Weights of a small image captioner.
Model: 64-pixel images, encoder arch vit, encoder norm layernorm, encoder activation silu, encoder moe expert_choice, encoder num experts 4, encoder patch size [4, 4], encoder layers 6, encoder width 128, decoder width 320, decoder layers 6, decoder activation gelu.
Data: 50862 training examples, 21.1 epochs.
Rows from block 2 of the text decoder, named by matrix and row number. Rows with one number belong to one neuron. Each number is 128 + 24 x the weight over its row's rms, rounded and kept within 0 to 255. All counts start at 0. After the name is the row's rms in percent of the matrix's.
# fc1: MLP up (decoder.blocks.2.mlp.fc1.weight, 960x320), inputs 240-319
# fc2: MLP down (decoder.blocks.2.mlp.fc2.weight, 320x960, transposed), outputs 240-319
fc1.753 099 [132 152 100 122 161 184 130 100 117 125 137 132 129 121  92 152 130  89 131 160 147 117 150 146 126 115  72 135 130 142 125 131 116 100 182  90 103 149 117  90 112 105 134 114 114 139 165  93 105 153 118 109 144 143 136 197 143 146 100 131 140 153 137  99 162 154 126 125 115 120 106 127 154 107 108 137 112 114 165 140]
fc2.753 103 [133 123 166 133 120 145  98  73 124 133 156 188 119 118 131 124  83 115 135 151  89 103 118 120  99 127 132 117 117 139 109 147 149 178 134 145  96 120 123 110 148 113 156 113 136 138  81 141 137  94 149 121 143 173 122 128 141  88 108 107 162  68 143 115 115 100 132 133 144 145  87 114 122 123  90 110 141 120 107 142]
fc1.754 095 [120 145 109 141 133 139 131 154 102 136 173 122 156 131 115 148 155 145 141 134 168 184 136 128 126 119 124  78  79 101 150 112 132 121 133 144  82 119 130 123 110 153 113 174  92 103 126 139 190 116 141 142 102 156 113 116 170 165  81 158 126  76 131 121 138 132 124 136 103 137 128 148 144 116  98 135  92 180 148 172]
fc2.754 097 [129 129  84 104 150 135 115 108 142 109 113 109 106 114 108 151 105 102 128 134 133 129 150 124 102 148 123 127 109 154 130 140 110 106 169 127 124  73 114 127 154 166  94 135 115  78 107  87 122  99 137 125 162 133 117 119 160 108 128 163 126 131 147 129 143 142 106 123 132  90 132 135 123  81 111 125 139 172 104 114]
fc1.755 100 [ 81  79 133 111 126 122  88  82 147  73  92 129  83 146 123 130 154 144 165  89 103 119 175 141 148  94 164 144 137 176  90 110 165 193  70 113 122 109 107 134  85 133 117 144 147 122 170 144 143 152 116 176 120 158 125 143  72 125 142 124 149 137 152 146 124 160 175 127 132 108 165 119 127 190  72 133 142 113  74  92]
fc2.755 097 [101 143  99 159 153 147 156 107 168 121 134 122 153 126 126 162 126 122 138 110 134 108 157 136 120  70 144 131 122 176 119 150 101 119 118 114 109 131 148 156 150 134 126 139 128 131 148  75 128 124 121  91 166 166 147 123 147 160 114 131 130 153 125  93 124 153 142 114 111 120 158 142 136 168 151 201 116  73 111 149]
fc1.756 099 [152 111 116 102 118 127 128  83 118  90 143 144 139 139 143 116 134 168 148 162 125 143 107 138 160 155  74 162 129 132 134 173 116 103 113 121 125 151 110  99 103 117 135 156  84 138 144 145 134 107 143 140 102 153 135 114 138 144 137 135 167 135 135 110 124 165 123 121 153 104  90 118 106 147 108 151 106 166 153 125]
fc2.756 104 [108 153 136 129 122  70 170 104 144 119 166 142 100 144 117 134 168 140 112 124 150 116 142  92 140 149 152 136 133 106 105 184 171 103 145 106 121 123 181 119 126 136 136 136 110 129 142 188 194 110 117 148 122 137 137 119 125 183 126 131  91 129 125 104  92 135 131 145 142 135 129  99 148 180 166 139  95 124  81 145]
fc1.757 096 [123 145 130 106  80 175 108  96 111 143 154 167 154 157  93  92 147 143 131 100 161 150 144 142  83 141 158 137 135 112  95 115 137  89 116 144 147 142 131 152 130 108 123 112 142 118 101 120 143 118 103 138 130 114 128 121 144 102 151  84 162 182 128  78 122 108 104 123 113  82 100 107 163 160 133 112 157 117 144  98]
fc2.757 101 [109 138 122 116 184 112  90  89 113 147 135 172 119 192 108 121 105 157 134 104 132 139 152  97 135 173 136 141 110 108 144 115 128 134 148 114 163 171 118 155 150 127 157 143 157 158 101 103 119 108 135 140 112 150  90 156  99 133 122  91 121 152 112 103 135  84 120 167 141 133  99 139 156 126 141 115 138 160 125 129]
fc1.758 097 [161 111 141 143 135 101  92 173 104 114 114 126 139 147 171 138 169 125 122 156 121 165 119 126  90  89 139  97 163 144  98 118 114 113 147 150  99 106 169 115 127 128 144  92  80 121 122 137 175 112 153 114 125 110 118 100 132 142  82 111 103 145 134 152 138 117 120 158 115 153 113 102  64 154 158 178 138  93 138 108]
fc2.758 104 [124 150 154 128 149 162 118 158 117 148  87 166  91 119 144  63 151 100 145 132 135 103 116  98 121 110 130 110 107 138 100 130  95 157 116 155 111 133 133  56  87  92 133  95 159 130 145 113 139 146 131 105 143 130 148 130 119 117 114 123 140 144 103 103 112 115 119 113 129 123 129 197 115  91 152 116 107 106 145 119]
fc1.759 102 [106 109 138  69 150 146 128 120 146 103 105 137 145 149 143 135 130 133 135 161 141 136 166 124 130 153  98 141 138  89 149  81 169 108 104 118  99 103 125 112 111  90  99 140 122 116 110 104 161 120 119 127  94 188 116 113  85 109 132  92 113 107 165 148 131 104 125 185 145 100 126 152 141 174 115 140 110 168 131 170]
fc2.759 101 [145 113 117 112 150 160 103 140 133 149  91 136 150 120 155 155 134 136 150 133 142  70 118 100 108 119  79 117 111 143 147 167 124  99 112 128 133 129 158 157 161  97 171 122 145 138 138 135 130  88 112 147 140 138  95 106 125 124 157 145 148  81 155 154 138 108 124 139 143 109 127 136 156 113 110 150 108  89 131 142]
fc1.760 097 [105 141  78 132 118 111  91 153 143 112 117 119 125 115 125 129 110 126 143 175 129 120 103 103 174 131  95 110  57 140  99 126 109  99 116 149 126 149 119  84 131 123 181 114 140 102 119 147 137  81 146 140 116 120 135 182 124 152 107 123 137 135 106 131 106 104 143 150 123 131 127 133 149 120 126 131 117 132 139 103]
fc2.760 095 [ 81 109 152 141 117 127 117  99 173 118 141 129 119 116 127 148 142 126  94 152 102 112 158 149 102 117 107 122 101 163 171 114 166  52  96  87 189 122 105 133 108 122 147 139 151 124 121 157 144 113 128 142 154 133 126 127 145 128 148 149 132 115 155 155 134  97 128 145 108 112 124 131 118 100  97 150 168 129 141 177]
fc1.761 099 [174 147 140  84 117 123 157 122 154 148 132 109 118 144  93 110 119  89 108  99 141 118 119  86 131 117 134 135 113 158  97 120 151 131 158 126 166 158 121 157 166 124 100 116 129 120 107  89 113 143 143 125  86  87 130 144 112 136 144 124 152 119 129 144 129 140 114 101 130 102 121 154  90 101 138  95 153 133 156 160]
fc2.761 095 [105 117  96 117 133 100 133 126 184 106 128 139  90 112 122 133 143 175 143 162 149 127 129 165 114 122 115 137 128 131 137  97 158 103 133 118  93  94 181 107 137 114  78 134 149 100 128 116 111 188  85 102 148 132 166 135 110  82 176 124 142 129 146 118 162 146 113 158 130 126 155 134 123 115 134 118 152 158 134 111]
fc1.762 095 [103 146 133 134 101  99  96 139 163 122  97 181 147 111  86 139 126 104 144 131  97 136  87 121 159  93 126 112 137 130 111 134 117 114  96 149 129 128 122 190 107 138 103 165 134 104 114 136 140 128 173 103 120 159 103 165  72 113  99 139 133 123  87  96 128 195 151 116 142 149 109 125  92 132 113 118 152 135 142 113]
fc2.762 101 [136 130 131 147 118 146 139 110 105 117 124 193 131  98 208 117 109 132 153  83 123 109 105 128 142 157 150 120 115 115 129 111 131 109 134 165 151 130 153 148  99 113 135 119 146 160 133 154 125 127 172 146  94 118 115 101 130 155 138 115 147 187 136 133  98 150 159 116 116 112 139 122 119 135 142 144 125 138 119  77]
fc1.763 097 [ 85 106 118 112  89 152 125 105 122 157 101 145 103 144 148 122 144 123 131  76 132  94 162 113  87 128 114 132 148 106 159  76 100 152 144  98 138  83 103  95 126 145 119 150 146 116 145 110 150 131 127 149 123 115 132  98 141 149 133 100 148 114 132 134 159  57  80 148 111 129 135 110 108 119 146  87 100 177 143 119]
fc2.763 098 [113 143 123 118 128 140  98 134 107 135 111 140 142 143 121 131 143 143 101 117 146  68 118 125 125 134 100 153 131 139 116 117  89 115 118 150 153 135 121 131 139 161 144 152 176 127 119 134 114 113 108 106  82 143 129 116 163 133  95 106 179 103 130 142 133 143 190 125  68 115 115  90 106 107 119 118 148 135 106 137]
fc1.764 097 [ 68 107 100 128 141 128 119 163 140 118 195 130 121 120 153 130 113 111 145 173 119 153 111 164 144 165 142 130 121 135 120 157 144 148 114 142  90 180 143 149  70 129 117 126 145 115 113 112 102 136 147 126 148 103  70 129 150 113 133 122  98  97 111 129 112 108 154 104 125 140 116 144  90 111 107 132 146 142 137 123]
fc2.764 096 [124 151 101 149 151 147 109 143 119 136 157 134 134 101 113 128 102 103  97 150 127 151 122 137 137 177 118 120 156 145 151 128 167 186 123 113 136 125 108 130 126 130 146 129 124 112 179 139 136 146 176 151  88 129 180 149 107 113 128 106 126 129 131 142 102 113 165 154 145  82 114 107 147 102 161 114 121  93 151 109]
fc1.765 094 [104 113 162 118 118 142 119 140 133  99 118 120 136 171  76 104 115 135 117 128 113 111 132 114 153 128 153 104 124  98 144 137 150 151 156 148 157 145  82 103 176 115 150 178 134  80 109 155 135 130 141 110 141 163  78 124 127 105  99  96 100 178 135 128 135 116 133 122 170  96 130 115 115 131 108 123 122 145  90  96]
fc2.765 103 [129 144 127 141  81 153 120 146 123 160 131 161 110 156 138  68 143 138 106 118 112 166 152 145 119  79 137 143 136 146 135 136 105 171 144 171 182 143 166 128 167  77 114 119 135 175 147 112 110 109 119  67  89 140 156 105 145 117 112 133 112 126 172 159 135 162 181 136 137 148 168 169 115 108 121 144 130 126 144 103]
fc1.766 108 [118 133  93  86  89 109 112 100 129 110 126 137 136 143 147 147 164  93 111 140 128 129 118 132 155 156 133 120 127 135  95 113 159 167 125 117 167 115 133 127 126  90 159 163 114 127 158 112  90 148 147 120 113 118 124 135  78 136 115 140 138 108 115 152 148 126 117  84 133  96 138 170 108 127 143 144 122 162 135  94]
fc2.766 103 [125 139  86 119 168 123 140 117 104 125 106 114 148 115 148 178 102 114 133 185 134 105 165 112 134 125 117 129 119 102 105 149 114 122  91 129 146 108 143 153 133 161 176 146 121 129 157 128 116 131 152 168 142 117 163  91 123 124 149 148 108 122 123 137  98 157 162 144  80 157 128 145 112 143 119 132 103 176 121 150]
fc1.767 105 [133 144 165 157 117 144 150 113 130  89 118  89 169 138 138 130  86 104 142  97 150 162 160 176 124 161 123  99  87 101 118 103 138 134 105 115 137  65 157  87 104 102 128 133 115 174 135 123 105 128 151 144 131  84 143 100  99 158 119 105 127 104  81 145 113 129 133 101 127 147  96  72 100 136 124 153  99 109 125 148]
fc2.767 103 [ 97 164 105 116 120 122  98 147 113 130 112  74 181 110 134 164 153 136 126 119 102 116 141 139 198 169 135 135 150 106 134 113 117 131 114 122 135 190 163  71 146 154 132 146 117 128 112 104 120 139 153 143 113 120 100 151 138 138 137 135 132 145 139 149 129  96 116 125 100 125  92 131 171 134 120 158 104  95 128 140]
fc1.768 107 [148 143 118 111 103 120 189 138 112 150 103 136 147 133 188 118 131 128 186 144 117 113 138 120 134 127 149 125 101 157 106 102  92 109 140 129 122 130 107 143 117 144 103 149 133 113 133 159 135  89 121 138 154 128 133 116 136 165 125 112 110 121 139 116 108 136 155 143 147  91 126 158 135 115 169  99 147 129 131 129]
fc2.768 099 [135 103 118 105 106 124 152 125 161 108 115 140 112  97 121 162 118 134 106 171 121 137 164 117 156 123 109 191 150 129 168 142 100  97 139 119 164 119 117 117 168  81 139 130 144 119  90 117 132 119 111  77 126 144 130 150 182 129 132 139 137 112 135 166 159 157 157 116 120 142 183 171 119 101 144 163 140 103  98 136]
fc1.769 099 [123 119 121 145 152 161  97 105 135  87 118 149 109 141  95 137 130 126 145 147 136 123 154 142 174 155 110  86  95 155 124 135 118 166 110 138 122  70 111 136 146 105  97 145 168 180 106 128 142 143  97 115 114 129 100  86 106 114 130 109 127 144 124  91 111 110 117 108 125 130 103  94 105  93 101 113 120 129 141 134]
fc2.769 091 [ 85 135 104 131 178 128 114  92 184 110 137 146 102 110 118 201 119 111 108 127 138 149 129  96 137 132 168 126 145 123 153  90 140 128 112 134 153 111 138 159 111 136 107 143 141 120 142 119 109 103 109 146 136 119 129 101 145 154 192 123 135  97 162 133 161 134 129  96  98  97 115 137 169 115 130 169 143 104 122 150]
fc1.770 103 [154 110 115 126 169 124 126 109 136 134 154 126 146 141 108 141 145  96 141 137 127  96 101 151 162 148 147 155 142 108 129 160 120 121 132 132  83 109 150 120 103  97 128 135 153 139 146 195 104 194 145 121 102 136 121 110 156 128 131  95  71 130 136 110 101 150 147 146 141 115 101  90 176 155 120  95 120 126 120 118]
fc2.770 109 [ 85 141 115 143 142 126 166  95 107 151 120 158 126 116 146  73 111 150 134 122 131 119 155 127 119 112 120 169 175 166 150 140 127 159 147  66 127 128 140 125 123 136 118  86 160  82 124 121 123 166 112 135 127 165 135 131 153 106 141  99 137 103 128 119 115 160 167 152 116  96 124 121 121 166 128 135 147 140  94 146]
fc1.771 102 [120 127 159 163 131 136 116 108 141 151 151 150 160 131 134 127 116 187 128 130 119 117 138 151 108 155 134 107 104 162 113 112 112 108 121 127  99 135 163 115 132 147 131 123 145 103 158 111 115  64 141 109 143 103 102 131 115 109 155 122 109 139 132 141 129 148 110 107 151 140 119 125  69 123 115 112 134 103 108 134]
fc2.771 096 [129 103  91 164 163 118 138 173 108 149 144 136 113 132 146 164 125 144 139 104 121 117 135 126 140 134 120  91 145 147 114 142 116 135 151 137 187 162 119 157  80 120 138 140 166 184  72 146 152 101 126 209 146 118 133 137  98 115 156 114 175 153 139  92 133 125 113 103 153 123 122 139 153 100  91 119 153 139 169 134]
fc1.772 106 [120 158  81 153 103 135 140  99 117 143 143 133 116 122 137 170 121 144 108 155  93  78 129 110 113 107 122 135 161 101 144 136 157 148 127 130 143 142  74 127  59 130 171  87 130 117  99 138  92 107 146 109  89 150 139 137  73 145 171  99 121  82 135 104 125 128 145 122 151 152  92 100 176 187 124 148 122 127 134 162]
fc2.772 096 [141 129  74 178 150 107 186 144 106 127 122  61 138 106 164 160 116 138 174 148 143 125 137 135 137 142 174 144 129 130 131 156 116 111 139 163 123 138 143 140 141 136 144 107  97 118  91 117 131 102 142 147 161 114 147  97  87 123 174 141 133  96 114 153  76 170 132 126 132 180 135 110 114 123 113 146 102 150 124 140]
fc1.773 098 [142 110 124 127 160 135 123 120 126 158 126  81 134 100 104 104 118 121 118 163 157 147 112 139 123 121 136 180 159 105 114 119 111 135  89 112 147 139 118 160 139 147 155 102 156 181 151 125 149 129 126 111 107 124  83 124 127 135 132 102  94 100  97 110 150 131 112 164 112 127 118 113 104 113 109 105 122 102 113 117]
fc2.773 101 [134 140 128 135 162  91  81 144 144 133 186 131 133 146 129 160 158  98 146 106 132 158 110 130 145 151 150 109  96 123  93 172 143 160 193 171 126 127 140 153 113 122 146 104 101 187  84 124 134 114 104 111  93 120 127 114  90 115  91 129 127 122 118 109 118 182 148 141 127 115 111 141 133  98 144 123 127 166 118 114]
fc1.774 097 [137 145 161 161 132 137 122  80 110  49 100 122 139  98 150  80 193 143  93 138  96 146 113 131 130 103 112 121 115  86 123 158 145 150 138 153 123 104 128 111 126 105 124 112  76 131 133 168 159  63 105  71 101 131  93 125 113 126 168 125 107 131 104 172 101 151 123 147 155 155 105  99 107 145 115 104 129  93  81 112]
fc2.774 097 [103 117 102  78 134 154  84 138 101 105 159 118 163 108 116 117 170 128 142 119 166 118 125 109 152 148 168 101 161  99 103  96  84 149  74 161 158 144 133 112 154 163 111 128 116 104 138 128  89 130  98 124 143 106 150 165 108 111 125 130 154 115 151 122 145 128 106 125  90 125 126 110 113 133 115  94 154 125 121 117]
fc1.775 098 [144 140 143 124 109 122  93  79 129 117 115 157 140 157 151 119 148  92 119  83 131 109 167 113 134 141 134 111  98 143 116 159 143 136  98  97 134 161 158 117 143 138 152 128 150 119 193 129 115 148 171 112 100 126 140 108 124 113 120 109 145 109 132 150 119 125 144 165 172 135  76 163 107  65  87 107 110 116 156 118]
fc2.775 104 [158 112 123 121 121 109  97 139 126 168 131 136 155 138 150  99 169 191 142 113 110 122 132 125 118 132 121 125 179 151 150 141 140 105 127 150 126 161 145 119 110 129 146  98  81 135 133 166 157 115 135 115 138 137 150 146 118  93 130 143  99 131 100  86 135  97 114 156 151  88 143 136 158 136 114 142 113 119 101 101]
fc1.776 101 [ 95 116 109 129 123 136 100  89 122 167 144 204  80 102 117 139  98 129 126 123 115 105 142 118 165 146 103  87 152 123 112 181 127 114 107 135 122 108 135 155 135 122  86 181  95 159 139 139 125 110 154 167 166 105 112 132  87 134 138 100 133 125 144 146 171 183 157 116 131 126 117  77 154 118 106 115 112  84  78 120]
fc2.776 102 [138 138 107 120 129 129 130 113 117 104 129 111 122 129 141 121 161  99 150 106 125 160 156 124 100 106 147 145 111 155 133 176 123 135 134  96 111 141 151 141 130 159 117 153 125 113 131  75 128  97 128 120 149 129 132 132 145 127 145 128 152 141  91  89 149 159 142  85 106 153 113 163 156 117 132 129 122 123 133 160]
fc1.777 104 [159 147 152 101 115 130 145 158 135 126 114 131 121 127 130  78 125  87 107 137  99 180 135 153 133 111 102 128 116 167  85  88 100 130 140 134 106  94 117 115 139 170  96 143 148 120 149  96 141 162 140 105 165 135 153 121 129 155 137 106 128  94  90 127 141 110 111 112  91 131  88 121 155 158 128  94 155 142 121 134]
fc2.777 101 [121 103 139 165 137 117 174 154 127 166 151 166 146 109 149 137 127 137 114 131  76 140 133 136 163 137 176 175 133 172 170 133  81 132 104 155 159 118 123 142 121 153 147 115 148 113 161 137 133 126 102 126 124 126 159 145 148 149 181  88 111 166 134 117 103 158 130 111 139 138  87 155 103 152 139 139 125 116 123 171]
fc1.778 101 [140 130 144 116 122 171 111 161 100 132 116 127 125 122 131 154 136 135 113 121 148 126 127 183 117  86 125 157  98  95 131 142 133 152 113 145 175 121 152  78 124 126 162 166 148 107 128 152 116  75  90 185 120 114 107 103 110 109 135 124 151 118 145 116 163 129 119 171 140 127 140 108 132 119 115 113 151 107 130 105]
fc2.778 110 [164 120 105 123 160  84 105 126 128 144 147 120 117 142 116 129  88 120 107 117 137 158 123 126 116 104 114 121 149  96 113 116 155 172 142 106 137  52 146 118 153 118 150 153 126 107  91 179 173 111 128 121  99 165 130 112 116 126 118 114 135 122 129 108 132 157 100 157 132  92  87  95 101 130 159 199 185 115 162 140]
fc1.779 100 [145 145 130 143 121 130 119 112 129 116 168 131 146 128 117 108 183 113 135 125  62 104 168 139 102  97 133 149 185 108 127 122 139 115 162 160 139 126  92 119 133 117 188 142 102 115 122 139 108 133 103 143 143 119 113 104 122 151  87 131 116 136 145 133 129 104 136 121  91 129 145 137 131 113 121 101 115 125 164 165]
fc2.779 106 [149 124  95 124  76 129 127 135 109 157 148 116 113 148 160 123 104 137 106 142 102 149 153 124 168 157 171 179  97 121 154 116 151 142 144 159 116 176 146 136 109 116 105 116 124 105 128 136 115 136 129  91 122 135  84  98  91  88 134 168 152 150 112 119 124 151 164 155 127 132 144  96 128 171 172 152 144 132 121 149]
fc1.780 098 [159 103 146 141  93 166 134 108 145 118 151 127 101 131 123 145 138  87 144 158 116 147 136 134 139 119 116  93 116 155 131 146 105 165 180  90  76 124 124 132 117 133 112 119 122 137 108 142 119 125 105 137 146 146 113 157 105 111 143 113 148 136 133 137 149 117 117 111 129 144 161 131 134 120 156 162 134 167 139 121]
fc2.780 098 [156 140 169 124 105 149 126 126 129 109 167 153 125 144  89 132 157 145 105 149 168 118 117 157 147 121 122 109 129 123 121 110 121 120 115 145  89 129 167 109 129  75 156  90 132 176 116  98 180 150 139 160 111 168 118 134  67 131 130  80  88 177 129 115 123 139 115 146 121 164 135 118 166 105  89  99 129 153 112 114]
fc1.781 097 [130 153  97 146 179 147 138 119 166 137 121 122 172 153 117 138  96 145 141 130 160 158  98 159 137 110 133 106 125 150 126 104 120 177 139 117 112 115  97 126  95 138  98 109 138 135 119 132 121 156 136 129 118  81 106 151 121 114  95 129 174 132 133 108 107  70 126 153 130 128 127 140 137 117 119 145 129 119  79 129]
fc2.781 105 [101 146 121 120 113 135 114 136  92 145 125 119 133  69  93  88 153 136 103 128 129 138 100 112 129 152 103  63 151 119 111 139 111 151  95 113 123 131 109 183 119  76 120  99 121 128 118 141 166 163 146 100 155 103 144  90 133 129  95 104 121 158 107  99 145 102 147 112 170 113 114  94 118 128 159 125 160 152 118  90]
fc1.782 101 [131 145 165 138 152  77 134 160 173 149 117 151 131 140 120 105 135 126 103 115 148 155  91  81 125  61 117 181 102 123 149  96 102 132 142 139 149 127 131 141 126 118 140 137 132  88 112 157 111 139 177 140  80  97 107 115 114 102 176 126 146 134 148  71 157 112 144 170 109 111 129 150 120  84 106 141 121  91 108 103]
fc2.782 103 [133  98 201 112 108  96 161  86 119 123 127 104  99 129 131 144 150 136 144  89 180 126 113 143 103 129  85 108 147  80 110 177 129 103 103  78 120 142 143 143 130 154 120 111 142 127 154 108  99 156 145 119 143 138 148 141 138 158 157 143 133 124 153 132 161 112 127 143 119 108 117  90 140 126 146 127 114 169 112 108]
fc1.783 101 [152  95 127 141 142 120 108 114 146 140 118 127 132 162 114 121 115 123 127 125  98 118 122 112 115 125 132 159 120 173 159 119 135  52 148 128  86 110 164 139 134 113 100 143 105 115 156 134 104 147 142 114 115 108 135 102  99 144 164 138 108 134  98 100 116 157 159 136 131 100 112 154 121 156 127  66 114 130 115  86]
fc2.783 109 [112 139 142 131 114 117 104 144 131 137 119 139 186 131  98 158 148 120 162 125 150 113 153 116 138 150  96 127 127 111 158 167 141 151 154 123 152 105 150 142  87  88 107 129 132  97 143 121 155 141 123 153 123  80 117 156 151 105 146 116 134 169 132 152 146 124  87 135 130 118 124 160  86 146 110 147 110 108 116 150]
fc1.784 099 [130 156 136 129 146 134 159  89 152 128 173 125 101 122 142 135 143  77 134 146 160 111  96 118 119  70 114 129 130 115 135 109 143 115  79 153 101 157 163 168 110 144 125 142 118 162 157  82 164 172 131 105  91 136 131 125 145 127 148 129 149  93 144 162 124 103 133 152 153 158 108 186 138  96 130 107 169 144  90 163]
fc2.784 097 [126 172 139  59 112 170 136 141 123  87 118 121 151 113 114 126 151 135  87 118 140 143 159 112 153 144 150 134 142 158 119 160 142 141 107 105  89 149 133 138 129 124 101 128 138 104  75 108 135 135 154 127 182 150 143 115  54 101 129 138 122 152 114 153 107 162 147 118 174  99 110 124 121 123 122 123 102  97 152 131]
fc1.785 101 [108 110 130 131 141 153 135 103 110 155 101 125 161 113 143 112 139  92 119 123 136  79 104 108 127 133 156  89 132 133 140 141 131 178 121 124 137 105 149 107 106 165 134 137 127 141 113 108 109 121 100  95 114 106 136 159 104 134 145  89 128 108 116 138 109 101 124 128  94  82 170 124 130 107 114 116 107 189 117 121]
fc2.785 095 [120 170  96 146 127 105 149 128 162 161 169 144  93 165 164 201 155 134 101 143 123 150 135 135  91  96 183 117 116 120 172 127  89 135 144 137  96 115 102 153 152 136 170 125 110 100 103 128 146 126 162 153 103 122 172 137  90 140 160  93 136 155 117 116 126 100 132 153 163 174 131 148 173 134 121 121 124 123 151 141]
fc1.786 109 [139 171 127 131  90 121 127 126 142 119 138 128 172 120 146  86 116  81 128 120 102 103 146 121 108  80 124 135  67 101 111 160 107 137 121 152 124 109 134 145 121  97 115 124 111 124 122 114 119 152 162 154 105 102 103 110 102 139 114 109 126 102 115 132 124 142 112 171 116 176 133 154 129 136 142 174 113  82 125 150]
fc2.786 100 [168 138 114 109 145 116  79 136 154 123 113 126 118 115 146 140 157 144 108 110 160  90 125 188  75 137 123 140 159 122 109 189 103 145  99  95 131 168 147 106 129 109 134  89 119 171 122 118  89 156 119 128 132 168 157 103 168 119 128 116 115 153 125 126 143 136 133 152 149 149 123 120 156 125 128 159 155 120 172 130]
fc1.787 103 [143 150 172 119 156 107 145 137 179 130 124 103 160 172 142 149 117 102 116 143  57 163 152 122 167 116 137 150 140 147 129 122 157 149 125 126 120  93 148 143 149 151 126 126 119 110 144 148  90 160 103 127 141  97 101 154 127 159 106 129 151 151 111 141 151 135 135 149 127 110 143 133 130 127 143 135 113 157 187 106]
fc2.787 095 [122 104 119  99 111 130 136 124 127 137 124  94 129 100 161 155 109 161 137 139 150 133 141  91 147  94 147 144 136 202 144 139 135 120 141 106 114 186 133 119 170 153 107 122 149 128 152 159 142 101  97  85  81 147  86 137 120 147 167 139 128 164  97 114 131 122 104  87 160 137 115 162 133 132 197 128 160 146 135 154]
fc1.788 095 [130 150 110 151  89 144 169 127 105 117 150 107 112 138 130 167 153 163 122 122 105 116 145 121 133 129 163 136 164 108 140 152 158  97 102 113 143 128 123  99 149 144 101 127 110  96 144 138 125 149 132 136 127 137 111 131  76 144 162 130 181 133 121 130 116 119 106 127 124 110 131 146 133 168 118 165  97 144  99 103]
fc2.788 101 [126 145  82 134 142 135 116 155  97  86 131 143 127 134 133 140 117 105 116 127 131 128 156 124 157 149 100 103 156  95  94 126 172 155 105 105 116 140 102 142 156 128 145 110 141  98 145  98 152 151 136 119 117 124 152 139 149 136 123 118 107 171 151 119 174 120 151 111 105 143 126 103 111 136 112 139 141 109 128 165]
fc1.789 098 [128  98 133 122 133 113 151 168 123 132 112 159 134 128 197 135 122 124 102 164 142 125 164 144 122 114 136 120 127 143 124 120 143  90 122 148  99 108 126 101 169 113 132 124 107 119 111 155 113 128  97  90 169 116 140 187 112 156 101 163 142 138 123 137 134 132  73  72 119 129 129 159 131 118 138  86 126  99 158 158]
fc2.789 109 [133 129 115 135 102  83 115 114 107 114 137 132 104 173 115 112 146 169  99 106 103 134 129 114 111  83  67 164 117 123  71  98 116 157 159 150  88 151 102 126 150 103 114 145 120 137 100 156 124 100 148 138 136 140 133 134 148  73 119 120 134 116 170 167 137 118 115 124 119 123 161 147 133 148 142 174 114 106 169 137]
fc1.790 091 [127 148 154 136 110 165 110 138 124 143 145 158 149 170 127 145 117 120 132 145 120 133 103 130 145 166 117  93 105  95  94 105 158 120 142 104 100 174  74 121 125 168  97  63 132  81 148  80 125 145 133 160 138 104 140 108 118 137 160 162  80 106 141 142 146 134 146 101  86 154  95 133 161 169  77 119 135 112 178 159]
fc2.790 104 [169 164 124 136  73 146  95 148 126 147 153 129  95 187 160  71 117 169 114 127 142 136 105 177 143 143 154 174 131  75  95 108 147 135 135 145 129 127 123 142 146 144 125 109 126 152 139 151 126 116 108 110 150 136 152 112 129 127 116  94  95 121 114 107 143  83 143  75  86 127 153 131 121 108 157  56 130 172 105 127]
fc1.791 101 [119 115 159 120 142 112 143 101 128 106  79 118 126 123  75 122 115  98 135 131  86 101  93 141 129  93 131 135  97 177 142 126 129  78 147 168 146 141 115 115  70 142 102 125 136 103 142 159 160 146 134 119 163 118 131  94 154 114  96 123 139 141 128 104 140 133  82 126 121  96 117  85 114 116 120 138 163 169 141  90]
fc2.791 102 [155 156 112 125  96 132 129 138 120 126 190 138 148 134 124 130 167 110 113 103 121 151 122 154 151 131 109 132 105 134 154 112 118 133 139 163 138 140 158 126 134 151 141 140 156 123 154 117 130 114 141 146 144 125 135 126 117 105 140 155 151 160 164 127  87 159 142 122 115 144  95 129 190 140 142 126 106 168 108 147]
fc1.792 102 [162 154 115 147 144 121 129 163 108 129 111 108 113 119 105  86  94 142 145 105 116 144 122 125 158 142 115 154 139 136 127 127  71 140 111  80 100 195 143  74 121 106 122 126 101 134 158 118  82 132 127 168 106 116  95 123 191 137 145 146 117 126 143 115 138 147 115  75 103 111 115 140 151 134 106 170 139 141 137 117]
fc2.792 095 [160  68 115 117 134 119 190 114 146 120 151 123 105  96  80 116 126 120  97 109 126 101  78 135 138 112 139 152 144 152 146 131 130 102 130 117 159 101 149 150  91 121 138 139 137 128 141 106 150 193 178 137  91 169 156 165 147 102 155 150 129 119 136 129 144 142 153  97 112 142 135  99  94  86 145 147 135 133 119 110]
fc1.793 095 [115 155 168 103 114 156 168 175  99 173  96 115 134 145 112 156 127 169 145  90  92 133 115 128 116  96 144 162 150  91 135 110 135 121 167 111 147 111 103 155 133  82 144 130 126 135 160 152 120 125 104 114 116 171  60 113 157 115 110  90 138 154 105 137 130 128 148 147 134 135 115 120 117 106 108 135  96 131 143 138]
fc2.793 103 [107 137 136 118 132 145 111 144 106 146 133 146 190 126 135 120 141 119 114 146 116  87  74 104 129 159 137 130 131 120 138 102 117 100 128 114 177 137 125 150 140 122 140 137 135 133 123 154  97 127 123 144 130 144 135 110  91 150 133 123 123 120 122  91 172 103 135 158 132 115  81 146 143 157 142 160 120  86 124 125]
fc1.794 101 [135 149 145 141 140 111 155 127 148 120 114 143 149 152 144 114 147 134 134 124 141 110 148 121 135  97 156  82 121 110 130 140 124 147 139  94 138 119  81 119 135 101 110 140  87 112 145 106 100 145 122 128 143 139 131  67 107 154 132 128  71 141 123 114 134 136 163 101 113 146 122 135 162 101 126 156 101 139 130 104]
fc2.794 103 [ 77  99 136 153  98 128 156 115 155  87 120  97 111 157 132 130 128 142 120 120 127 129 113 117 130 133 160 118 161 135 129 175 154 132 137 118 142 109 131 160  92  97  95 156  85 140 145  86  98 151  96 118 101 120 127 109 147 102 100 132 114 137 140 135 147  93 123 158  81 160 138 109 161 142 152 128 122 103  97 108]